{
  "dataset": "short read English sentences (LibriTTS-R)",
  "wave_strides": [5, 4, 4, 2],
  "subsampling": 2,
  "lr_schedule": "wsd",
  "warmup_steps": 340
}
Rows from block 9 of a small CTC audio transcriber, named by matrix and row number. Rows with one number within an expert belong to one neuron, the router's apart. Each number is 500 + 25 x the weight over its row's rms, rounded and kept within 0 to 999. All counts start at 0. Numbers have three digits each.
Before each expert's rows are labels from the 100 clips, of 14848, where the router gives the expert most weight on average: "loudest band" is the band of the loudest frequency at the time of the peak. Only what is clearly more common there than usual is listed. The data: short read English sentences (LibriTTS-R). In brackets: how many of the 100, against the usual share in percent.
# router: slot weights (model.blocks.9.mlp.router.weight, 16x128, trained with AdamW), inputs 86-127
# up: expert up (model.blocks.9.mlp.up, 8x128x128), inputs 86-127
# down: expert down (model.blocks.9.mlp.down, 8x128x128, transposed), outputs 86-127

# expert 2
loudest band: 250 to 500 Hz (45 vs 12.2); 500 to 1000 Hz (28 vs 5.9)
router.4:510514473505426525496520488453506504490487526501512512486498486488473509523466471498475502508508481453506445404512437494483473
router.5:451518494535507495538508474544506476492518478544499517506522521550505505480458499515526531492466486524497496508529497470478552
up.0:511527513516550497535504497504509512494501456513513486502470479477484489526501454535498482516501533441506505473481511507484533
down.0:520495497473489538426519539522485535527482506488541508483486500527518527502515509526529498482525479454516460509551560506471501
up.1:495493513486477494524479506496523467515494470491471540485510492475519503491507494530432509518497542476515472515456450509518488
down.1:538468545501519498497498488555545509508490485511510479476548531488544490512505513508505513480539485519508516430541470502514526
up.2:501479510454529537464520487496529528472454532476482474491486495484506500510541503488495516517510476510554538493508540489491476
down.2:484480493536469522526557501481505493531512492517517496538462441523471532475527504479514504483463490490520522497499489494439485
up.3:516522519497484520483451561488501500483494553473506510480478484508522464497511541529473509521510508484466558466538472536507539
down.3:476469487476473512516508459507507518509436549500538480488480530526503517543471516518505500474494534505504491476526462482493503
up.4:524486556491474463522493537510462555490551493483487458482479483471460495482486515530493493467484487503561473509492476486508501
down.4:487493475521485558503540495512522506477484529498489496487521506520512522482500479465488512505472508492497524493499484447558500
up.5:502481535523489494502480488476512511519474487477513495509526506490436507467490539497552478487519519522480469494484529507500475
down.5:466499478555534494508542466496542484495535495520477470496546520503496542487539505497486485487488565485496507520455489487539507
up.6:588500480501474507485505502465562512442505515504490525446483520544492466522499529497518502520490512510528504488491445525480536
down.6:466495473477458473486455465485450504511460506486508524484496462535464507532482490502460516457488509489514519497514486543433549
up.7:466459479512506477496483537503470434502488505515554518506545484451478494544485496482491518482504489499511535474515493469510451
down.7:550536537482485484479460513476554480512529523523491488503470493512517458430546503508495505478530492485511506524476495465463484
up.8:544528512465497497511479513515479498475508470482492482492471462475511467543483506512526473506491534496503492495493516531476471
down.8:489482496474497538535494440535489538479541518476465496538472502493511521500521462539459488485461508462519469508461470477472533
up.9:477480478482487470547500509508504469552462520501513482479493522489492504477503476494501493481499513521506485487515522538455474
down.9:501505468475493544501478486554457496501471522509484458543486459510530460490464469498475511492472487477498480504513462498552499
up.10:515469520495522483507494484477471515509538466501487521492473532524491498486521507494476513472517534471549477443532551478501517
down.10:508526503541478530477479471518507491460480491496487520516489471515474453479502552531492511497502465493515534511466487523486520
up.11:502495551475487477481518526503485516523518516492520466493491523514453502524516515508500536465525470529462559535449508466516493
down.11:479482477523504577493468527484516471517472507494484513546542531521505496511516515538528496538467509472542485500527533509516525
up.12:496537511500471490496489468500496510496501507550512459482510494497461492481524499440512484485477550517491511525545497524513488
down.12:510482484488442519530527494518523495504532492488473493508489523510498504501440507514493518487494538470523481548528541500522507
up.13:568506472483501471516488515522516467510468527507488479540432485501483482467504458506513538463491510485485543505488502518523511
down.13:418491516536509504487515516476494500486521568483474501532508506530467518495468483483530520504475432475437514505472519484511521
up.14:546507527501494525484545513513498536498549520492508511504508484483552473435451442523540512484512483473509453564500472515482508
down.14:487508508536490467509507507501548514508438459545452490499489510514484524497509527473491563495477509542463541525494531510503463
up.15:464493485524518528491511530505532520465488468541519488481512537465478509516536489469476507533472507509500500519505493509467493
down.15:512547516548525485486497472467514469518487484470476498500478474513482487513476508530502546455512516460512544516556497482510507
up.16:556460455506481503519510514527486492500493510516487428500496491541541490566502491528536483478490510483479513479498536521471543
down.16:461537489474501515492489468538448482491515489523510513509482493479486509459536490531471480530542507537529508507518498489485486
up.17:470483499505500527482473488499503547525511534488512516466492524486534517489547507478513522468484458507496460535516516465480458
down.17:496504448449495482525448468520507484458484461523462487501475475487523477540496490506452455548495506482506513458508503519505565
up.18:485510520552485535488538490498505526466531487502469494480490532517461527507484506511475485477472531507510469496486539478532474
down.18:507456446509509519513507531480488530530514506517498493534485490462473506464519493476540511497515529483533512465495485511541520
up.19:540506496520507485490484466476454534552463449507507544497501531495530486521476543509555488471484459495539543491471523524470487
down.19:500506493472521505519498504465523488456472530519499469479533548513466460471549487448499489493510511484488510516509517518498459
up.20:516540535511459536506524509510484470484516514481502491506490487502514476478513549487460485482523486500514525532464512482466509
down.20:494469478498483507522518532502529517495434467503476503479499502486497504510497495489502513477491465489469537484547502524569537
up.21:526496495528483519463543497454506491490492482517453539525556503494465507534476495506445518555450536501519475499540500517491528
down.21:519532507500503466522445455511507475480464489474513496498487485540486476485539461422497499509463496479481492531515498483490506
up.22:483467472477511534475500509540514510491494485479457551512506474525475517500514579494534514492556516506513447481449517473500481
down.22:517515508520566527430495477515506488532455493542503484516453495498506521518515503539548461466506497458485532466493522525449509
up.23:467483486522500496488515524555498466492488485517513519517511481498521522507434453536476472501555486477509483476512493506488521
down.23:511510516545531487466453516456477536452481458509513479527531494507506488486497497494542493494479550519544520579486482496508454
up.24:504521490505494466474499496517524497515480481513513483458499477538494486510525509514518469545528509483487493519531502471508476
down.24:493489508463501538501498506509462563499482515493470483458501506551494500495476561543467484496518515508484497451464535504504479
up.25:513468494502495512502499506495495531483506534527525491466461487493510489479507428491504511491457522466530548507484501484521472
down.25:513525528518559472527531498518503505504470498495511497515461533524498512468537454490513463470564529456494490446512492522542511
up.26:560505512489526528527510508514463523467503534536503468524518456488501508479519491493494512535504499483506489467457513454521547
down.26:470514518509452518482507551522503482493490470519525520470467493532467526496520529494528508526520485482506546504526477487480468
up.27:450511494480489492473515499490537467512485484471577490497476469431501483452521486479492524532495523484508481524494473515480506
down.27:546498499503531497491511520461492503521474501521457499492473537527493544529523487507504487464554522502508528463526534460523454
up.28:498482460505507500495527515513466466470530468499463506499492512482480528508480487505517469529547515490450498464512475456520466
down.28:487490540498447514514448513483495481495489502511474518477483519488504447465498523519492505491484540526489482515499489513502527
up.29:509457505499482503513544520515526501472474496547519506502457523530481511472516519462497514498531471533515487517477506476556496
down.29:494550526528481503484471528501484519555506477538487526516543475498471500506498478478527493526461496505519521516531511503457509
up.30:511455495513481503500534527500525465492518428530451472471503464514500544483479465513509479508493490437521509523525503476514576
down.30:464519512507484518498497528528487496543508536461512497525483540483477483499489494544479482503457486528466531528473477508507475
up.31:501460507567469537527502506487524515513479478461492493518537493502519513469497494438522501528506516508542509510567520486503524
down.31:486475501525517474452485509512511492484534519585526474485498476516548503489480510532471534512552475541504506489502500500521502
up.32:482479520515452499415489505479498451482546537516496465526528530510465520519517556519490505485484508501547506507506520514465478
down.32:500479501435523465539469527495493523502459520490456553488505477476511493508498499493525484528519491476477501509480517503480524

# expert 1
loudest band: 4000 to 8000 Hz (72 vs 4.7)
router.2:483498496481490473520547527521525502508530453492473508473534492502510499493436519499490486543509483515474516448525445497490494
router.3:507511488507471487504539504440500501519520488507534494499491465506520530483517471564516526536506510516499505522487466504534513
up.0:543501429492534512488463530489536506471525530483504515510499521524468532528474453515519463465515508501515526522498485492464508
down.0:516500487494542500525484457484499519528495466462504477529514499453463497523537502494528525518543520523460469481572494517500519
up.1:523492497516505515537479473540522501483493500463481475472480496558501495490495506493421490487507497466475506517513500537494464
down.1:515496508429479471486502500489540475501456487464517520519493500521498493474460510515505487528544496475491489481511543486525504
up.2:482468504501485468513455522503493533502547530462547482490464483522513518488457532462492507486490518476498483535554469530570497
down.2:569493546472491494511500488498524473505515462525462509498504519489496497511539501554499500513476492515521530536486522533438489
up.3:505500481486481496491513519531530528455458455531505513476505524473477484487487494468468470516492517449462528548505512532479467
down.3:509495500504489535500469493470487536523509502506500518492492484501520500529500532516488535505503504555462518502543486504498520
up.4:513518537490477517511546499574491545529477542487521505489501489518502535466532498527506525481523495495497494480468497488490448
down.4:442489505496545541480519528507558516478506494505509494468470487474459564441466542485529489530474501494468550508519474480509495
up.5:534526492497489531499524507504507527535474452512494478505474471549459482505510499495486469544519481514476533512532480510507506
down.5:515504527499527495502486501483472483520511536489545474524498504488489467489506516421455500501482493494493469524495514500506484
up.6:508515466538471495467509477473514481505489521478492458529466520554457501521498508508491509496516471478483514513523486502542502
down.6:522536504532558509514502491502514484544470524510474501498458485499537451532527450500495473489550511504519521506511480533474501
up.7:494502458522515526529499509536476501492509551549465475525531533488518508492453505514507474490479509476486526481516480513504536
down.7:499482476543519475503476541459493516521476531503540528464459508526525488544493477532495527500481497493539526488449477490501541
up.8:526464516505547477494507514473483507495520425532490530489468515490487488480469485498491524481469517519569527533477479521522498
down.8:472465470480538491482511501513516482518466542532503527483508514522501495469528514461476497497549540511489502510489496492481470
up.9:507486517490530509476505512532557521517514505495507447528500459511444492485504495478529523461515475534543473498485466482541481
down.9:508516489503557503505535494522521479500487432499511526455491511487489524502529443518491532515505481480526524491479535503495480
up.10:494497488495500539511459499512508487423487537522511558507513520508476523507472501497483481475520495504475527498508473521478460
down.10:571506491512502481482499497495452494497492494468518495498513507474519467534523516484511472475498510482514465473497479510488527
up.11:534543500487451496514529520531485498489497521488523515531476487499489530531504556504463462469508532529503504499496522524521513
down.11:514487474527512498510518476494530503542507460508506551502510532578446497531546511549535483501478501545464541499530517503504489
up.12:479477488524506483524509517443460519531441530492548509500493518511499509531490437523539497485508417470504519474486491513506508
down.12:552515514558494524481468483565516484527546483500525528500474489501542531512500536520520488492517481547469490538498477463522488
up.13:518503532522535519482550479487500471514467479487526489530561480487489467476485526527510525494543529550500481482513470525489507
down.13:486480489481479486513497508506463507472479529506521513478470501476498506505479540530475514524450465499514540484496526531486534
up.14:501554487515453501464481470514504494497498477516547486499513523483505501468506461535482503475510498478507487464471508498504500
down.14:500493497440511563491512510458505506499505569478505501537517475511485519502523520472500465502512488532502471520488516536497452
up.15:518520514487511448505484464509467444519465496467481510485459496481522489515507480501495532474485491538524522529533487491536454
down.15:483492509515474485477486560487536525473454502519501473522505509559480461524470453471504486508509502414529468475517497530496505
up.16:495506512507509543480454528447476489530493493509561503449563491496510510488503540447517560532487487495486506497476495508540504
down.16:496484505457496488555523455482483547476469546473476530501476517450519502477511497500496527466490485544535495472541524521520468
up.17:493497465477527490519500468481516493519483528562480543486504471508462516492478540457460516514505522485531506524486548498482482
down.17:486526504484507495464522478505475510459480470421559500502517465468525489497530478478483512488505479490506544524547504529528512
up.18:489521489479528489496486503449478512470464503552522542479504501470542480503517529515488515496501516506480478484490470507477510
down.18:491500503502547539510509477486485487476513504482463481446492530511481492506480526447452493525447487533479486509446509476457528
up.19:554589482501512502462496486455495482534511503454467526512526508494469473515479529524478521522494538524494509505504514522481504
down.19:491461522510522493501466519495481547466491505515464507505465470496473546516525504481450477513517500500456506500521472468483486
up.20:546523557443488512528502490540475549477488501497498431499492509492515479473486519518542490507484530502499508478481518521466521
down.20:510514477518488496448514534518480476509507507521489494495513492549494510498553440481501467500513492522522487499526510447520499
up.21:490516488475511503545532507557470514495505471450539460473528522523482532446532498507463515500477507469516492481524527492488479
down.21:494492517469484505522513498512513527492493495493521486483493482512469492496480462525488520522552486475510518455486527482520515
up.22:510511480495490490574475490507478520541470510509471508465551505517503528518503485493521538468528533507440487509510500501517484
down.22:502548539512523479485502471510523494466486508513497457490490501480473483475500497541519522503483482501495489488531449450431471
up.23:462484452534477506478493480525507477503476534511503498505504487458479510527466512478536489475503515495506489434536494509540517
down.23:566510471506516492521452508496516456530449505474464477523487522524537483505528518456478498549475520490503498524501509487462535
up.24:491507545491515529500523502512479500490487505558454514495486469502550535509517492477482471472480503515491466531507490473501492
down.24:510553482512453512486503467560504471489497542498537471514515541491520499503489510514496482524491519485503541507508526496461526
up.25:527509469548479472479468461486506487481467497487489517506516488499506526495553487465527499504524533455479482466463497524493469
down.25:501514551475463476476503517505510540490536490473531548522508506524462514453482522508491479495494472528541476515498499496499475
up.26:501482484497457494512535549536474520522488496496493524491531457490539508508521496526481431514487492512523496473493512539451532
down.26:505503516525522510481461488486502484448510451517510502471501482542495545512485500508505537524483492459493499484512466499526499
up.27:493481467510508428548472549480538489479463486566498503503498450509478507479450515467485512475528537489487506464489474479494516
down.27:567481514523474492479513514509465502517489495472484510504490494488541509515539491485451524510504541471499507505464531481506531
up.28:509534525521541469496521493514490521447509451483509521489497490477552534499443519562488523523494481537496475514535492501501492
down.28:484501452504479496521487548469502481480528512536497545511455500522481453568552489490505496480511522433484516499515521495453485
up.29:483503538497482467445474468527509481541498516525559505521500524485530500482489525490486549469549457514496527506523471508481538
down.29:471458493516482509539505485518509448497522514505517536503523504511476482495540510486571489461435504482497470500513469519489469
up.30:486497450471532509492451483501518526548508490481512517472503515486533512479485480540539485509485521482488462481482465484489551
down.30:490472478466476491476513516563487510468519507487498535506510553529492497491450470514493469517495507560461494479503470527545487
up.31:503565484514500498490481519454482519495453511476490509460519539507533492472444505476473487511492509511529538508494501467507539
down.31:517521502509485479533550476485413455504500547471540480522495495533468513503502499502486489478493508473504501524470456529468520
up.32:506491507481468472521498485482485513506506508459484479476521585551452454523524506513456522480485498552518494467494454496480526
down.32:500508499487522497510460469524473488504507473483485458511501450446502444544483481532538486507504507496491520499493510476542486

# expert 6
loudest band: 250 to 500 Hz (38 vs 12.2)
router.12:539527511475523516502501480506466479472504471536462511472475553508512541521527506540496487481523494474489500487503482523511511
router.13:552531541443533494462467467495482469467490474511464506533487503534468505483506506569507481488505498461498490525523513508514531
up.0:482495503449471479520512505477528500512502448484479493518498483515466500526495551464486529480463472480532488497453473515472497
down.0:547476499534539500473474480510515516462483486462540497447497461497523504489496520547461469514517531487521490504517483506493502
up.1:512526510538469530515502499528455461519490467499509466448491489477501479531512471494528496473493495528514477498529497525482506
down.1:489526477503472507530503494503491499518426559475507476472495483494504520478452491489480511519467540454510525466472513517457542
up.2:483496523468454525500511559517497515520489515512468509496567495530525492493499471514500502461548484497488473481490524459458492
down.2:477483497447502525494517475537526529498477534471531526539484522523525495511523499489535464508494443453483539499518534468548511
up.3:500507520519503492509511484516517479510532517479453483491527506519498511519479522512475489536459522528527475465498465503482500
down.3:479516506526505486463459522528520548485486492494472532468533504488505484453517508512510494498524509471487491500501498536478503
up.4:493468522463474470457522533516471558485490514523472468513532498438549452518507531489502467444500471499490520495492517525491493
down.4:488477522500503494461560499444540507460498507530505461524460503525473525490515470506490493508522437474504512486508465509494486
up.5:514496519543519529482469510417476469537512445475515502529497467485498505485471493514505479493505508516490499547546488545483492
down.5:506505485512475478536528502502502501513550525490481451496485495515477511511549483505524581486465499486529493482511516448480492
up.6:518437477529522514472522541466480469523498534482502439472533511495523497553516482511527497458516475498499478526520531507516459
down.6:487493515451483480504509520485522521490522566502471542473535534552510479462547482494472493510509485449470510490522482481517523
up.7:527475521496460499448532466523528547508486438534520483488478487486492515502504478505508516501473512460477494484468521500469500
down.7:506521481531525503476504506536518446510521529504516488458509504511470523543465506518477499477484494505493516516467495556551488
up.8:477538514462515503488491528488485516496458514546441511494508476511447496497500539513485486506493478474509533481534470527485510
down.8:508509520539512508502508451556507523492498536508515496479518466446490513546520562512516513483469509492457544503479471488473534
up.9:485495502467556468501500564433493477518504505502536532484488524477553482475492514470514523521513483487497511463459470479522528
down.9:518465499517481458493522485522471507492460537467464524540533494513491498472511502484544466481500492513497483518498493466482528
up.10:454512504524493461498516539510462471494498493470533496475527506517541508533480520492542553528498467495531459511515498493485500
down.10:527496515499554519474492511470533518466504533526510468527477482522496512469497435506489531497491485511490482484490501528523492
up.11:463519474490527533489446501503503495494528528500507496493465476507551534480502513465493500472493462479465491533512464507534479
down.11:447487493509455500477483489497496495464518483453489474508491502529499435543485497498508492468540524523453493499560500516487530
up.12:527491462502446465520480516518470511488530491499519529482538489498464506496508539503485536515493519501537508510498525490518506
down.12:516477507514507494514500515529498506541556533488500537498506441480536494516478498518493478492520527499511484493497499471494502
up.13:501512499476543522524502510509468545501500549488458471490518526484507508524513496474465506495481535459515506493449517500503466
down.13:508497495526497453472547511477488462470493518488511473565467530488525531436518484509488522480496524514502494529501477453479504
up.14:472488464492474542499493442477483458508555548515496515515532524490527516505493474502501527541518498476507483541536483499479511
down.14:478501552473525478486515505471493509543537512531493550535527509507474546520525470515514457510489532504503490486479502521516541
up.15:526496506465477508515469508556484479467491537468485491485458525467517474518536500513510496498507510524530524517538517497483507
down.15:471498485482510498493494495457544472498518523493498529502486488519548571518492483497504528489502472452475498512508519522529508
up.16:524471469546510499545495516496506481498520517485515465525463529448470458503501507514500538470474490472462549496536489465534545
down.16:507510515507513552480506489532461507531487518494479496513493471480499468488500519509498455469509497534494453505492513521527490
up.17:527488471525448511495497484475497488510502535518505485472521470514504485555507491473494517532518464484511421478488496488543533
down.17:489489468513508526503563522496488510453517493464479520484504527470514506472548492506525553516468526522532508507429514479523472
up.18:512505514493518520515465547522493463512508522546483496460498479424481488460528486504465494477498536499493487514470501485515475
down.18:563490536542474462474505480487505518512540460506512517537506493501474492489508504461500505470508472525539489483492517478543518
up.19:518488467517486524475521493522479506473517515487471495494528471503432468512507461515531430523501538511525502526518540483520498
down.19:435481503506518474519432504532510517475543479486534473501474498472510521471512524484509523455548510541507502489493521465445486
up.20:518495532470479491525489546518485470463447491512494509523527484547514490504485485477502509523525478520420496526486480473492456
down.20:533543505515480512522485545460514516440546482484479490496494483500486465475515537502490514496506472490486533479540503501472503
up.21:468462529528506478461522511501551494484550545510416487525452526457510496489511522491518477517529511494468519542497529443488509
down.21:490495444471478517448545553490469465501506519505521490462495475502471510476507498480491527463465500508476521519506525533460483
up.22:492459485512568507488489520518489500508516494524497497491491539506478528529471486538503496465512505526524556498477489521512519
down.22:510532549501463482498493507520515497523529503482500485473514528519545484474487518514484495488474497484496461504481467467537489
up.23:494512501535500482469489531483477462527503510494520499455518485513470511485536472507509466514526478454501455453493487511513481
down.23:479488505448493490492535514517524475454477536515524484522497503510501502508477463519518525484514504516535538463569512451536506
up.24:497416504504465509517503457502527506523469535515533484488511512492472493495471457515518491482502512496528475478508491485494544
down.24:535519517489510544518495493481496514537515463497530490475524456512525519535499526487478486503552504534511524450486514485490483
up.25:529512490503479481514475522520510509529480493494469510528484473522462484481525485489541508501496505510483503498508483511490541
down.25:473471514515558464493495485479486458462486514540537491519498490495460507488563504506493532524547507473520482486467469465485491
up.26:518528493520531512497497507510543509508461529508542442485486523478534515489501514515490470546492512542458509518513500500472510
down.26:523501528488475535530504510485496452532498510491475485496491516526528485524532481534495483486503530525515499523474486529508520
up.27:482499507508510551487500526513502533492462491530491529532477494494502536480485461484475464477479502489500476476490478477515483
down.27:488497499485505532520501520503560516489507502483490525481538472530512474516477510526479504499540559481482508549506488520482513
up.28:482511490540486555548522519512485502479487450498477507490515457506439467511484517501457514489479541486463496535467482481500482
down.28:522468512478541494486496469532463515518501512526483474472505531446520516508501475487531452526522517528506463497523528510516512
up.29:501492522517503517489528554476520504527508494494510490531498536537491461506473494525521473540476503482468528513506494504445519
down.29:518529467529480515533515524498544507500451497514486533499467510528519488514504469475497505485501521508494468512519524455433508
up.30:518487522543479493505499496432502528529511480481534535514516497489528490459497516513530478502460495484466454466488509505518491
down.30:484537528506494479475503502471535501486453524519478480501502490523491493560461507525509450502534551509514487492468509473528484
up.31:514521504530502512471504508505451516491482488527469488515566518528565529508496507514471521482462506467467530516498509489522491
down.31:482499479438519483504474475477499461505517465503460527492469431514481474520536518530493439501500510533498512474461541508508513
up.32:455497511486498473488487497551509494489495518495501486520527467496479513487549503519514486502512496483548498519503466498493502
down.32:484503508522527530517502467513515525536509534561508519493464481512479509521516558504511493521529510501515534509537495496493525